Weights of a small image colorization model.
Model: 14.3M parameters, norm groupnorm, widths [64, 128, 256, 256].
Rows from block 9, named by matrix and row number. Rows with one number belong to one channel. Each number is 128 + 32 x the weight over the matrix's rms, rounded and kept within 0 to 255. All counts start at 0. Numbers have three digits each.
# convs0: first 3x3 conv (model.decb.0.1.convs.0.weight, 256x256x3x3), inputs 64-79, a 3x3 kernel for each
# convs1: second 3x3 conv (model.decb.0.1.convs.1.weight, 256x256x3x3, transposed), outputs 64-79, a 3x3 kernel for each
convs0.199:174172161146134128117107152078108121071113108113163125142142141075087142104104139134106098147138113140161133121101113098083081075108097157150127124135129121145148106117112098113108111134121134160151137158161135132169130128138099104122110134089121099110110068093160100089104135119113120104133142124159157179162094144234142161130166117128143093126120071131107129161154140161170168110139136126143140120138115218168073159158098123157123
convs1.199:141125125139123138119109122110126148100114139106120137130143150111118131122131129143139118122120118116113111150124124157132134132126130143146135158148143153153163129130120129127126134139138129126144125129136123134143142139117135135118136126117146149120153143121150155153128142153121136143127138139119112103110117119123114111134141149130125130122124132153131114137133112130131113131123134156166164154167150118124111113110101123142141
convs0.200:140095094130066091132090116185099065160182109040125098125122097112097089158170161096160172090158172095110091070131200091077080132091101177183165153138146105094120121142128111130111132131107100097160071052131089070109095125159127131129108089118089076071113123123197198158162181120074102134091087139131099135115117150162136125070108148119138151127114109178141096165111075177152101128134160113119090114138121156154091166171139167144100
convs1.200:124153149154174160126147110124126148134148186131130133116120113136142106106133148108114102070123119073093130085134138098143155134150119129156165108105115108141137093083090134119124174151135139169164139129162135126142184163169151127126129115119120120109092113126122124128148203186081154160096174176110136131118115109135153152101098122134145138151135139137133127136133144174138148142140130128129163125116164089085116117122128114124131
convs0.201:133100124153116120157121103178222181085112188100152240094166178156198141130137167122235111180227128112091099157127056099121123109171155143161122121118121133145122090118140118152164124165178181168151139156152135163165127107064171137148106097110146127120134125119127144117127090043120169136069103118124142177109111157144139159122154173145140156108149125079053110094090138116176125084080119106104109101114128168154068098098092054150165
convs1.201:136137172130114146129101062101129176073102129060103087177122124092102155096072100200110067149127142148100070124180176148160167118147126174170190145059090079000089136092131137159221101129123125145109144099083196138141207246099158175067153133042086097076059126184100139152162140230216160190171121106105125154120151088170195083091068084071078141099141231125073097145214126131162066112143147130167149030126172161114178192110157149099131
convs0.202:112124126130126081143150117149073144096076252133135156117163150140150150132132096084100090105113094130133073097099127136114129110104104095113135114118128157147137088114114107126123117141141172179191147113093104102065152099062120114138094084102124093118083061091133119086137125078155141087160110115140125128152137116140143121124128118142143127138146131089084116146133125177170135144129117128130110107124125122132097093148098132174129
convs1.202:132158138136178145106107101149132139132118143125110163124131129106104116118135134113120124130135114111114087127136145106133146112125142092124133122133122111131136154145110142132101142140123129115108148120106136105103156134115136119101148154123126159149124166152142179178109095134140131148131160166118113112110116131114130152128130123152135130143116117112119119112108112108115125129119139123094123138133141085126117093128132094135153
convs0.203:104086168132068137146116143051178126100121059170124028132118122113129125107087118122144227106049071115092105108193127060114088114134094127158170148184179121134128126101098134125112142156125127117136099099124122141145148175133112134111098126139089121135092101124145112109116160085141144067148129078145188122137187129196222157132156189117147182156158162119064062123119119186143093075102129106144140128127102092113096155145087180127111
convs1.203:129139133128136130126118110131133129118111122139120123132131133132112123130113119087119149125139145115141124154131135160148154158127137138163157135135135098126148124122124088108130101132153118103108145115120127099125126123122100108144108114138129121132111108122138132131120128135147133119149130138117123150121141164127130142096124134105125124103115124109110125139117133130127146129112122158153138146166166142141123153151140132133142
convs0.204:160135119118138140100125107054116205070100165071144190073083082166147158150149131184255255139143135148123159131186202105182175150126084122147138127151144098117143102102107121112113127116104119158152141145125154120098113092139198134111196148122121088088131083090140100086088109118161116092069097119068096100135125113169129114124110148123111145111123152095127164103133135111094097115067080102090106158138151142210195186195136137105055
convs1.204:177159147170155164140126098101125118120146096113110086169137108137120115183167145129127125122148158144146136182185099104115083131109115130125186144115140102065114115133128160125102200136124173099101125159145051094111121114157164131095201182163182214127045097128075151128131204153107126102068099101119162106142208210199240207066071086124152153076053078210135199151127176102074073160102062193138096218150121105123109156160092181179136
convs0.205:151164173151167172117136153119135128102134157088120175091132144177166133186132129064088114063085115052116151123142049110126077148165165164144147157109136154121118142127135135126114133119124138124108113102093119144114103090116117145133135165140153125125117115116106133132092159184104129152111115130146135146130112125166145154147145083101104096132134146097088082096101106105149150101114123116120113151149137110128125169099108123071078
convs1.205:000078106085142072146171070117148138160151121119091116133123046094122076143106100145157164102129196132150195128143106139142118122158120110066096111096108104122141091104155087099122140092108069119169108124171108084127107069097090122139119083045105127099122129166186190186077066093142155178167166186146059062088063090000098186113151130132103155067096172118142145135094136216178168132135183119103149099046069024118183046144193026101127
convs0.206:096083143154109074109097080231178186153212159000199255113126137127129140147120126107153157129186136101160118075102080119093153207145148153136143140147145115121127120136132126123137121112126109148153105128152108126181131128108162124189107107170119126137110097112155136089150200184156090116179134117133172197133161171158159133149160095097116116132129136125134110091121107120175143141149112143132128123107132165166100088137107121106159
convs1.206:094137160155120109181129120135123107123095064129106096114114148141119142132140101046122156087109135152139117104085076128140069150170122093095093097147133124181146117097101138146123109135124123097117126121105149114083129152159119079131158069074118170171124103126153122122103118144076096124025059086112139130125139146136140150126091112133119105185147132083109162068110193077113151136147165157163118151158107167119115110105083104097087
convs0.207:083072119106095123120117126100139100108127078148094123094137158113133157136147151152138102126093093094048079145168127099081026162133088138166163141152149122132123090119125111123122146136138131120113125098107119102144110109134152125153107093128114117121143130105195188144097093131099100121113096097086107130133164149227253176083127162130118150167147160098121125105121108126116109150131138147150142108125125158147118149139113128116103
convs1.207:095125152109136159116124133107146126102132115131123119104116096123103092140126116155138133152134123143127122152135127151132140177133120111135106128139128147147162101119130106104119127108122155136145161148143117112112121124126126124114124121099144140141138140133152162140119127128117122137136121147094111113111110102125135119107109105094124133106144156151159134118142134127158154147150134153157150153133133125108118147143142138129120
convs0.208:104145163108129153100093127173090144066026093055004063112135125116124122139135120132140137128158177077080129118176230073142201110134177114091104116110093140144103121112121124102114176137121167134106180145139183153131184139143149148130143134141101094123100095116114128159201239188201164136185142093110095078091084086137119084109099094106114093138139121125083103109103115062051113142132170130133154123165147137150131139115098188162115
convs1.208:073070090115109081157159118123097128134160190160171164093116137149071051187109114151146020119171083082180135093091207194202203199172065036122154114171194171135123082050096112121130132201167130069105144090149198130159086108117111080136110092209074047025114112008177205101074040057100122109085192155083079054127136078183132080179177067115105107045084156156172190163182164135090068161163111160176097151137104156168168141124094137138153
convs0.209:120078095154121154150163140117043130121087035140125092205166115102132117069087094115117097148164088182218186146152074105126118161124190103156152099146173107139182115126122108128114116109146162127143118126132130143137120140151107112146156133101119104128091098169077118179116112074172178144141185126108154166103144135134125120114118136124118174134121188110148118124162116069149154102109137102089116119119146152134160120102109128096081
convs1.209:106106137090103140088138145149160153122135135065151143093127101106110075118118142125129110165164143164154131087167211134186173127144107159120114137103083119065068168156133123120122121080116137156107145107090133089108114135127097108123086094141103088091143138156156166150138125110162149170160144137106114127081109137088126165100084081109099076109143089100094114085086116114159126122114058114126084112127078131116149111110129190136135
convs0.210:101102108132145160107114131169113103170098132100100229095141138120182143172185156139119186147106095156102071121103144148110133147152156131130127130110124122120149125120131143116145135119138086108137154140102179142085176128099187124151127108191101098125084101152123152178143123129145100129179116071103145173088127126094103103137096119117149138095166125114120101052117090059144107086144152120101137131088124092159085084123071147122096
convs1.210:125121092182173140149194170163133129133074052191169165085159148074166104069129075119121162094168178134157116132166139070115109104110103183161175141118105128075069120164181145138152100089132145143091138135121087100158131109069128137127131132130136133144114124122164179128228101105190103087155140119127164150114125129100091120096058067097061103081096166205204171212136056148108074150113061193116083107111105123188218125193163110122136
convs0.211:154126108139128135161147138144076143131054177074114224182165157178144105148134112060051111134088093114071141111126089112193158068149133136168138127149147105108133119146170126146156130143180048010065054070093074097169096148146126138121118165178143148145124122144130145140171108064144129101141172198136123121144160153137144134074111115124086089118096083146185181119155155097089126083137128069132123113179139183142136107121112109126120
convs1.211:090124071096157111112156128106095078117130100124160158152136123123165166111124109142185148104137135100117109104143139166138139154134102106124138108103116110113098112110142097085087090089088093082100123115129164118096089140110094123128144130110088101095088088130087111162193118159168130176145100128105155150166201162106144116149127113173149140207168191121112092091108116098084121170151106153190173107122143092152108088155161100135169
convs0.212:144134131135142124138160128020000129162070178151101133137132160141150197135130152101143156116128109083165059127111095083025125022003071122097124099088116150149110152150138127125148104103116084123166090124146137116100128135093078088124090182171082118162118130132137108111146138160134174170104154159134162165131130152125120135083066108082098141110120121155161175116122179110149186149135114115117106076075095135112113146143138153166120
convs1.212:093091136091069138118096139151139150128079121131090130156108114144101121141114155162166111149196159093160164125126164143109153122085089150225140178201157162131112162114109177137141168114126123120153169143118177190120069129185101113198138124160111110128074111186149138175103129172102150149125140098097043100087048111116102136086106099092125133123139143204157165119075122099045089139122108148144148103077141127127066136117050134109064
convs0.213:163161130133116073110092100089109138134107099101095100122151148106139147091108122036009101000000058076082107106137166132151160126126182151146153144133158110113148117128150138138151121129135077090082078089066120106082140145199125108125160095060111137148117113139124126137158185169126153142144127119142158134141145142121114104121105134110124142114135134065075134076129180093141176113105115180145120177150121144108127138087107072057119
convs1.213:161112067245200084162128100140151130115100150064115254114102160131126157219145113076052112091141157062140158153090047255190144159201233098133212146169116149127032122130035039116116074109189151165128138151163128082083134091095173119093154183093255199180116034068156184187073042107144099160146097098092174145065173212147161194217154130207124137186084139099064133067085155115145195202142129166083048138107067171146094180144079116170132
convs0.214:110136141112141160173179181134126068118118151133110154117115144105109106095112110123110038120193118160234137132118114122182184120181185135134122130119112129121120111114138136120132161150139152171160169146159201187178061101111021070067004051027096118157077092137094094104057080077057082094022041043051067104062078085074102101137149131188165131179153153096094107114118122136111107144161164128144147116120121124158197116129176156122148
convs1.214:062138061145163048055080030145114151204170123194217190114091108178115161164111192115085166076096121087169161052058091142099127173134132183170150194184133121077000076146147036106150095094113073066069047016004132168133098071113058061176067102209090137134144121073195132043020045162095091119183152144207102115213080091239121173119052060151146112149157153169116043164132085110059085065092073118096118178147191060098112093145098148136099
convs0.215:142132139143161166157172181101190135120145086096148129147110102132145134106109128054119167087138126133159115133153147176126100143117070136167161118120119098094117130129137148137137134137138129145116089138142028098115098112110168149096158132111092087101107086093156145136118107110080050026105148120092101112076095076121135117091161181091135137115156140120127146081079060097076092161141139144124116146141147136134134076094110087119153
convs1.215:126103131142106147133125131083072066140130171123085125128120159171140129151112127219185128150140140147105141133192234154155179097137154096125083135126136165113097177118151181133132133076090077113071133117092131094087131127127118129122116140168156149174150157190149133128140197173149234214098159166149158168151129136104119146043086177122167222100130166100152154112102061076038060103163145061117140116151154079082126149138173190114119
convs0.216:113126114103101135107098133088187146067115165094088210165153133168132123181146125098098104133141169136165184097096085145134132206158161124138149116145146100143136121113110103111095091133114126105069117134163103148205148158140137146105140140129143112106148112112134119169170144121143135153100125176163136087135149108149165147159160158128121144152125101052082090096093084133139135109147156118155179107111113126075120139104188162142159
convs1.216:119123165174162153127149150106127185121104123123142153045060101076091131108107082122143173171208220128136165119153181123095125148141127165169166081052121091114142159131118142157127182160098111159175132137134132138156103140098137166086102164122140132145139092140153104135131115047139141093131121094054100097101122069140098046112106131142131105120083065106088114123097084075119161109136155114140196147074135053136136060157164047114157
convs0.217:094105143107103140179129115138046126211202143099143183152139138142138160114090110075132126087134150078102172101087111113087102182133130129120121094104132090107122150123106131110130106106129108067041130077089152106149142168129155128103134095078136114130146121149087100147104123130171152117147149144095146161084122146150174194160167149133141142100119109106116072131125085084117110137120136165144144183170145049126152063086104099117123
convs1.217:126117120132128138111118125125105098130134102137143129144116129141134129120139129093116103112130130128131132139128130134123116153151118119148176147138149139117120124126135136124122126132116126127123122127097101126125147130126131128132128106091148131123133107111104118134115129141113131135132159170127144114114147133093135163129128114132126135105116142118121126151147139141139141106116139127113129139114134125124113128137123114133137
convs0.218:151145157139111123098094130095130134084126102053120109137157192154114155152112140109138116167203139142114072129133097082111109146102048128139132132152155133147138140146117157149120138126111135085094095104180120135179120092127145108150227139202156142144200156111211136110070109155111138162136173138106104163112088123169126137189156144180108102185143111131153124102134125103133139121115119156140129158118117129143178122136142114125065
convs1.218:111112111135119100122125145150128099095112150095097150153136121142124101120117098117121095159156084136128096134129102129156154125143149081141135059115127092122130133128100143136103111117097159183160130172172123150160130122096115110105111122118148122096118105118118134173097143135146162133130135093127133127109134150101117142112136125133124116103105151140156121105139118134156146146119121114112134128113164154185135132166131162172137
convs0.219:154151141166159122158141115041122126047050075038049152090118128156188140139166180141108120132103079139134131123121113160145090133122104157136144133111124092112108160130121159130133135102099140116088133171145133163147127157217118125129169135089166144130146126137114144149199191182094088102110120111127115070160114073161162137219202141153146158101137147096139127130134104121126115150127106139133158119107149111072135117113119182135108
convs1.219:154131119124127123145162127184177130154164107150144140141119147111082160160113142115112125088102149058121151147132069194148081118068046161126148112125171106126129119127082132165146091107122073085119121130126175165172189137172156119187131107155115093058120105047129110060177169167155124167108083159074111185043076117041121099105122100115125105093119116159139138127141106121118091095114146082116154083076121112099122118103118138104145
convs0.220:074130137105153168089137102194185163081098119207168167141173176113141143116132162144146155124156137094140163047097034068114116046101123135150117114118088090105076125141158119116136111110125108064101101085129130143136158150174174128120155129094113108162120113101076047073046105078139187111114172139231212249159167185093084109104109128115095140130119144127129082103124135105102161114093084107115133118130161168118075133120127122151116
convs1.220:136105074116098093117115114122118102107118115107106113143144110101124086106110079120121112137130117101128126143135134126129145144136135161166163137148156122115120140130120101110123131122129115141112128122109134133125116109118123128119121126106141134131111115118116134127114136108112141126154158143164150129120123129086100122137147142131149153114139127144121145135090123134101129135154146157137097136117114108109138138126161131137172