config.yaml
arch: "unet"
model: "image colorization model"
dataset: "microscope photos of single blood and bone marrow cells"
train_examples: 194171
image_size: 40
crop_scale_min: 1
horizontal_flip: true
rotation_deg: 10
task: "colorization"
loss: "charbonnier"
norm: "groupnorm"
hidden_act: "silu"
weight_standardization: false
widths: [64, 128, 256, 256]
blocks_per_level: 2
block: "basic"
attention: false
upsampling: "pixel_shuffle"
init: "trunc_normal_002"
residual_init: "none"
optimizer: "normuon"
muon_scale: "match_rms_adamw"
learning_rate: 0.0042
momentum: 0.95
nesterov: true
orthogonalizer: "newton_schulz_5"
adamw_lr_other_params: 0.0025
max_grad_norm: 1.0
gradient_centralization: true
max_steps: 9500
batch_size: 128
epochs: 6.3
lr_schedule: "step"
warmup_steps: 1900
weight_decay: 0.1
adamw_weight_decay_other_params: 0.01
Rows from block 6, named by matrix and row number. Rows with one number belong to one channel. Each number is 128 + 24 x the weight over its row's rms, rounded and kept within 0 to 255. All counts start at 0.
# convs0: first 3x3 conv (model.mid.0.convs.0.weight, 256x256x3x3), inputs 80-87, a 3x3 kernel for each
# convs1: second 3x3 conv (model.mid.0.convs.1.weight, 256x256x3x3, transposed), outputs 80-87, a 3x3 kernel for each
convs0.159 [127 107 107 104 162 156 182 136 104 162 156 130 111 104 163 123 120 162 153 152 161 150 111  91 143 131 119 125 160 141 116 123 165 154 110  95 132 142 153 158 128 181 103 133 109 122 120 105 114 118 117 129 120 126 149 160 133 105 111 136 147 124  93 109 117  91 144 116 148  91 129 130]
convs1.159 [165  98 107 123 102 131 143 145 126 160  87 149 150 149 149  99 110 154 137 100  91 139 107 129 137 150 181 120 167 165 144 130 136 134 169 161 151 136 151 116 144 126  96 102  81 132  98 109 163 169 196 144 148  98  87  58  94 118 127 125 110 133  90  96 148 132 127 142  85 100 112 100]
convs0.160 [147 146 122 153 156 114 129 147  99 114 100 147 134 134 170 152 135 169 104 108 105 137 107 132 183  86 139 121 131 173 131 144 151 115 109 138  90 114 148 107  91 146 144 136 101 112 156 104  96 136 114 140 195 124 111 128  86 143 145 111 109 120  90 112  87 127 128  81 146 123 144 121]
convs1.160 [145 152 168 155 145 151 103 120  90 132 125 119 107 124 108 124 112 124 132 158 123 142 155 115 170 118 145 145 147 135 150 125 151 135 128 145 127  85 130  78 111 194 147 116 117 136 141 156 185 139 132 143  90 145 135 122 130 111  99 128 104 105 114 128 100 124 143 138  94 107 187 144]
convs0.161 [101 132 136 118 132  82 148 129 117 154 181 144 137 135 113  91 110 135 120 153 108 120  95 101 147 130 130 144 137  89 108 130 112 109 116 140  95 143 137 147 131 147 175 149 102 117 111 135 167 108 133 102 136 185 158 130 123 120 133 120 136 156 169  60 123 126 102 108 130 131 120 170]
convs1.161 [162 133 151 105  89 138 140 179 153  89  94 143 160 124 136 129 132 118 129 141 112 105 128 142  97 136 143 152 135 115 111 128 134 146 137 118 111 104 150 109 136 125 126 152 111  85 131 128 123 148 119 130 157  97 153 116 120 173 112 152 151 152 174 137 119 113 144 164 108 143 122 135]
convs0.162 [128 121 113 158  79 116 102  93 147 117 166 133 125 104 124  96 126 121 140 131 158  84 146 137  99 103 156 144 128 129 193 149 127 101 102 119 163 115 126 207 117 116 150  94  90 141 126 161 103 122  81 127 148 143 130 141 115 125  96 119 120 103 108 126 116 156 103 106 129 116 110 121]
convs1.162 [158 119 173 120 164 164 108  76 103 121  83 112 127 112 131 140 126 123 129 134 124 182 100 109 122 155 184 111 109 133 134 150 145 126 143 122 126 137 105 130 143 112 116 145 181 108 112 127 148 113 113 125 114 112 154  90 115 165 141 153 137 130 149 127 132 153 104 106 123 139 152  61]
convs0.163 [141 115 108 180 186 113 139 110 137 136 121 157 114 110 109 107 134 144 151  97 157 102 130 145 155 110 126 136  93 109  74  98 139 106 128 140 135 111 164  94 115 134 135 146 129  90  96 131 163 113  95 139 112 125 148 118 117 126  85 137 136 148 138 121 134 128 153 142 125 136 112 132]
convs1.163 [116 160 125  83 120  51 127 203 130 116 100 138 160 145 101  98 119  96 114 141  77 110 109 128 104 118  92  96 136 117  76  84 130 109  90  87 168 122  98 132 160 151 125 146 110 105 144 162  93 117 152 149 178 134 126  91 164 118 142 108 124 112  58 126 100 154 131 140 104 130 117 130]
convs0.164 [119  85 130 106 196 132 133 126 145  98 109 148 111 135 143 120 138  88 136  99 169 125  90 121 114 153  81  80 125  96  85 147  77 140  89 146 104 123 125 122 169 150 176 122 142 141 138 126 110 137 124 110 159  86 148 175 158 132 124 124  99 115 145 145 125 119  98 114 150 146 118 102]
convs1.164 [172 140 116 115 123  64 116 126  99 134 120 133 115 136 167 156 125 151 120 107 135 153 118 151 132 116 158 128  87 142 156 158 155 133 165 113 105 126 134 131 152 122 108 117 174 145 151 140 113 141 134 133 152 140 119 175 190  70 130 174 107 112 111 121 115 125  90 132 130 133 103 147]
convs0.165 [131 127  96  77 115 132 151 131  96 110  92 109 135 138 138 149 136 130 162 142 154 120 122 153 169 208 173 128 116 180  53  88 152 112 116 130 111 123 136 138 102 124 104 101 121 124 127  89  93 139 115 129 131 141 128  91  76 114  99 143 110 138 121 130 131 147 133 116 186 147 152 118]
convs1.165 [107 181 117 126  88  79 185 120  78 139 114 142 130 115 146 106 101 100 132 114 123 139 138 104 118 155  58 115 148 134 123 149 168 133 106 179 110 102 126 103 151  87 143 145 146 142 126 122 159  85 103 122  92  76 161 105 136 111 136 164 129 142 102 153 166 139 118 134 131 100 110 158]
convs0.166 [113 141 106 150 158  72 183 102 105 115 140 144 136 104 143 166 145 112 100  74 141  95 175 116 139 146 106 146 125 113 174 114 104 190 144 132 142 113 138 122 148 147 164 123  97 143 147 125 130 142 156 118 161 152 152 136 119 134 104 161 108 123 114 114 122 131 125 164 116 105 152 147]
convs1.166 [146  90  72 155  94 106 141 130 119 127 114 100 136 134 101 150 110 113 148 168 128  90 166 194 159  94 137 148  86 120 152  98 145 122 151 124 175 135 157 120 143 157 109 164 136 114 115 141 125 106 101 128  78 124 177 140 123 133 157 120 105 127  72 149 114 138 116 149 149 139 164 104]
convs0.167 [148 115 105 101 101 119 139 156 119 145 144 120 138  91 125 145 105 133 141  87 145 148 162 202 123 141 122 172 113 164  84 123 118 133 152 134 126  98 136  57 125 126 126  88 116 105  97 145 145 136 145 110 128 106 121 109 102 117 100  95 151 120 105 117  86 138 138 147 109 146 128 111]
convs1.167 [123 140 160 104 125  98 146 132 103 136 124 150 162 187 146 151 141 149 137 123 117 118 120 115 123  98  96 109 107 137 124 144 153  60  59 110 115 127 114 126 142 165 169 186 157 171 110  93 107  89 111 116  84  56 151 114 159 145 139  86 114 132 113  89 121 158 130  78 101 103 152 179]
convs0.168 [154 114 149 125 138 110 139 120 106 119 121 101 124 121 163  87 102 144 106  99 124 169  85  99  98 148 133 112 149 144 123 116 119 125 165 133 135 106 120 133 147 136 170 138 110 106 138  87 148 107 121 158 108 120  97 119 135 153 150 122 106  96 159 141 128 142 129 133 130 103  92 155]
convs1.168 [125  91 116 159 130 118 133 113 170 133 124 143 107 131 164 152 136 135 117 123 134 112 140 126 122 147 159 116  80 129 131 143 129 122 119 129 108 159 133 118  84 118 153 109 127 107 149 172 137 147 133 135 160 114 126 129 186 127 109 118 143 140 150  93 122 100 142 131 121 143 128 113]
convs0.169 [122 134  95 105 145 149  99 154 127 137 150  84 133 160 158 100 155 180  91 139  56  93 174  84 106 115 138 122 133 151 134  91 134 109 131 114 142 123 149 117 163  80 124 138 111 131 135 138 139  96 106 108  90 165 142 130  68 137 132  96 124 137 143 114 153 111 121  92  97  72 150 154]
convs1.169 [153 133 104 124 126  87 154 132 145 145 171 114 138  94  98 137 137  89 153 102 103 146 141 140 117 127 123 114 108  83  98 118 174  99 134  79 149 175 100 113 133 114 117  77 118 140 173 148  96 121 148 149 137 116 121 134 128 148 138 127 144 133 126 157 101 106 162 119 131 146 132 119]
convs0.170 [161 100 119 100 123 115 135 116 135 101 105 127 134 114 178 156 132  96  87 167  93 125 112 123 149 111 109 148 103 146 122  89 131 117 101 132 179 156 128 129 114 119 128 106 109  91 123 102 112 140 123 128 131 121 118 107 104 127 113 107 108 101  86 110 151 105  97 149  88 129 135 106]
convs1.170 [157 141 152 147 144 148 129 106 128 157 134 131  59 108 109 126 139 124 112 132 143 138 145 121 143 112 138 149 131 130 104 142 141  80 142 178 109 111 148  76 176 136 118 146  85 153 134  78 100 136 142 130 154 159 130 111 158 149 122 160 140 103 170 188 104 109 101 138 133 123 130 152]
convs0.171 [ 88 152 151 133  90 162  64 159  92 159 168  91 148 137 149 136 124 124 139 144 154 120 147 145 135 140  97 153  77 136 137  85 126 104 196 121 119 112 137 133 157 145 121 108 108 147  91 153 122 136 107 151 154 108 139 100 126 141 179 117 159 128 123 128 133 145 123 159 151  81 133 132]
convs1.171 [139 126 174 106 159 117  85 129 104 145 145  91 161 140 130 134 130 146 123  87 123  95 112 130 178 109 158 107 125 151 121  95 112 154 159 127 132 126 136  96 143 131 104 142 159 126 133  92 197 135 181  84 123 129 121 154 131 152 139 136 170 105 137  78  94 103 110 113 114 113 103 101]
convs0.172 [126 143 108 113 146 123 135  95 156 148  98 110 149 102 157 118 155 125 143 155  92 140 161 113 121 137  85 107 123 114 123 113 108  94 124 131 106 142 119 131 101 129 139 154 142 120  91  76 110 138 144 151 115 120 132 121 162 119 166 139 113 135 142  89 142 131 150 121  93 102 150 125]
convs1.172 [107 104 149  93 136 111 110 114 162  88 108  91 133 122 131 153 130 120 140 179 134 113 118 134 151 108  92 118 140 102 134 142 170 159 168 141 161 161  79 128 175 135 130  82  96 120 149 117 144 120 150 103 143  80 193 114 161 141  85 152 129 108 104 130 157  93 154 170 120 151 104 128]
convs0.173 [131 131  99 158 122 109 160 128 102 157 129 129 177 117 101 129  99 157  97  85 130 113 143 145 155 104 104 125 114 150 131 104 134 120 163 130  82 117 128 158 150 142 131 117 102 137 138 189 143 137 133 166 128 126 112 184  97 153 144 118 137 122 111  88  94 163 150 100 107 117 112 148]
convs1.173 [150 164 118 150 161  98 127 168 135 141 133 141 147 140 132 165 144 177 159 122 136 135 119 119 108 138 145  88 140 153 102 145 164 145 155 131 142 144 124 126 127 126 132 140 124 127  78 109 163 124 164  91 111  99  98 133 144 121 141 134 140 122 117 125 158  93 130 174  88 144 113  99]
convs0.174 [158 162 131 159 147 150 149 131 170 142 151 128 138 140 121 135 154 113 146 163 185 117 169 174 152 108 101 134 133 147 153 129 117 160 148 150 108 104 154  94  86 102 174 126 100 135 141 129 141 131 175 126 117 132 118 147 134 123 126 102 125 115 113 140 131 136 119 122 122 124 144 141]
convs1.174 [167 158 124 108 101  81 136 139 109 121  84 126 145 159 172  92 133 136 109 137 122 155 122 141 154  84 128 144 143 172 129 170 147 146 120 154 128 164 123 100 121 143 144 139 157 136 145 170 164 129 144 145 101 105  96 129 135 108 131 160 129  99 138  98 117 153 118 128 128 149 134 122]
convs0.175 [150 114 126 146 112 139 133  70 153 108 110 123 103 130 169 117 124 122 109 104 122  77  75 116 102 165 109 100  92  90 133  93 111 144 108 123 110 128 121 130 155  72 143 146 115 172 143 114 150  79 134 129 117 133 134 105 163 132 133 116 126 119 156  96 126 162 133  92 177 127  96 155]
convs1.175 [ 89 101  85 104 133  55 103 120 115  95  86 140  56 129 197 135  95 123 113 124 152 104 151 157 112 151 120  99  80 174  94  90 140 133 156 105 123 100 120 153 131 149 130 116 133 154 150 143 117 131 155 144  96  92 107  97 125 172 148 124 155 126 118 120 160 163 147 144  98  50 132  93]
convs0.176 [106 124 170 139 128 103  66 117 145 128 168 150  80 126 140 133 111 146 216 103 138 110 177  97 107 148 148 131 102 114 153 180 146 202 143 154  95 126 100 140 166 125  94 127 104 123 147 154  92 106 126 138 134 123 122 185 120 120  81 117 101 102 132 117 105 138  83 123 156 154 120 136]
convs1.176 [120  84 114 127 127 128 138 169 116  86 120  74 112 144 108 162 113 183 155 122 124 106  89 104 130 141  85 123 135 141  86 104 117 114  84 102 176 164 116 124 175 167 123 120 109 158 118  74 153 116 142 182 147 140 159 144 142 151 146  46 146 133 134 130 107 105 135 105 162 105 122  68]
convs0.177 [174 106 141 117 123 118 181 109 126 141  86 148 139 135 115 154 150 119 134  86 194 111 135 137 109 151 106 135 129 144 142 152 137 135 125  98 125 143 121 121 130 140 156 141 121 133 171 118 113 152 105 123 130 138 137 132 113 118  94 122 135  90 124 157 134  73 148 120 158 129 146 173]
convs1.177 [159 164 145  91 125 111 133 127 131 103  82 149 130 143 177 105  94  87 139 110 112 136 187 122 113 111 114  80 120 172 137 133 186  41 167 123 127 156 125 122 134 111  92  70  97 139 104 146 132 185 165  93 135 148 123  92  97 138 118 114 108  87  95 157 140 102 167 138  48 128 137 138]
convs0.178 [133 134 154 173 127 141 164 135 167 132 129  99 106 108 120 114 120 133 157 132 123 113 125  82 138 162 138 130 177 135 114 159 125 123 157 142 131 106 133 166 166 131 101  89 179 126 100 116 207 131 126 121 121 121  94 130 147  97 152 124 133 105 127 151 133 160 144 137 118 125 157 156]
convs1.178 [129 149  96 159  72 128 105 140 129 140 145 172 160 141 170 146  91 140 151 132 130 121 119 141 142 132 137  96 112 131 115 125 140 110 134 122 123  75 148 152 166 152 112  90 166 120 131 146 105 155 165  86 129 144 152 121 145 111 149  98  82  99 130 169 116 114 160  96 157 120 110 155]
convs0.179 [155 164 107 113 133 129 138 166 179 137 123 177  95 115 124 128 148 132 107 125 162 174 164 114  49 111 107  94 158 116 134 123 120 110 178 147 103 120  94 172 163 115 102 138 106 125 111 105 172 157 114 149 153 113 128  95 164 105 132 104 105  75 126 109 127 110 151 121 132 135 119 117]
convs1.179 [ 89 138 121 103 109 122  97 116 134 130 134 141  71 158 176 127 176 151 142 116 135 128 124 107 150  91 135 107 147 168 187 165 148 136 132 144 172 153  86 109 106 145 117 132 115 146 166 122 141 100 131 156 131 123 119 149 130 181 159 113 104 164 118  74 123 137 135 139 124 116 113 140]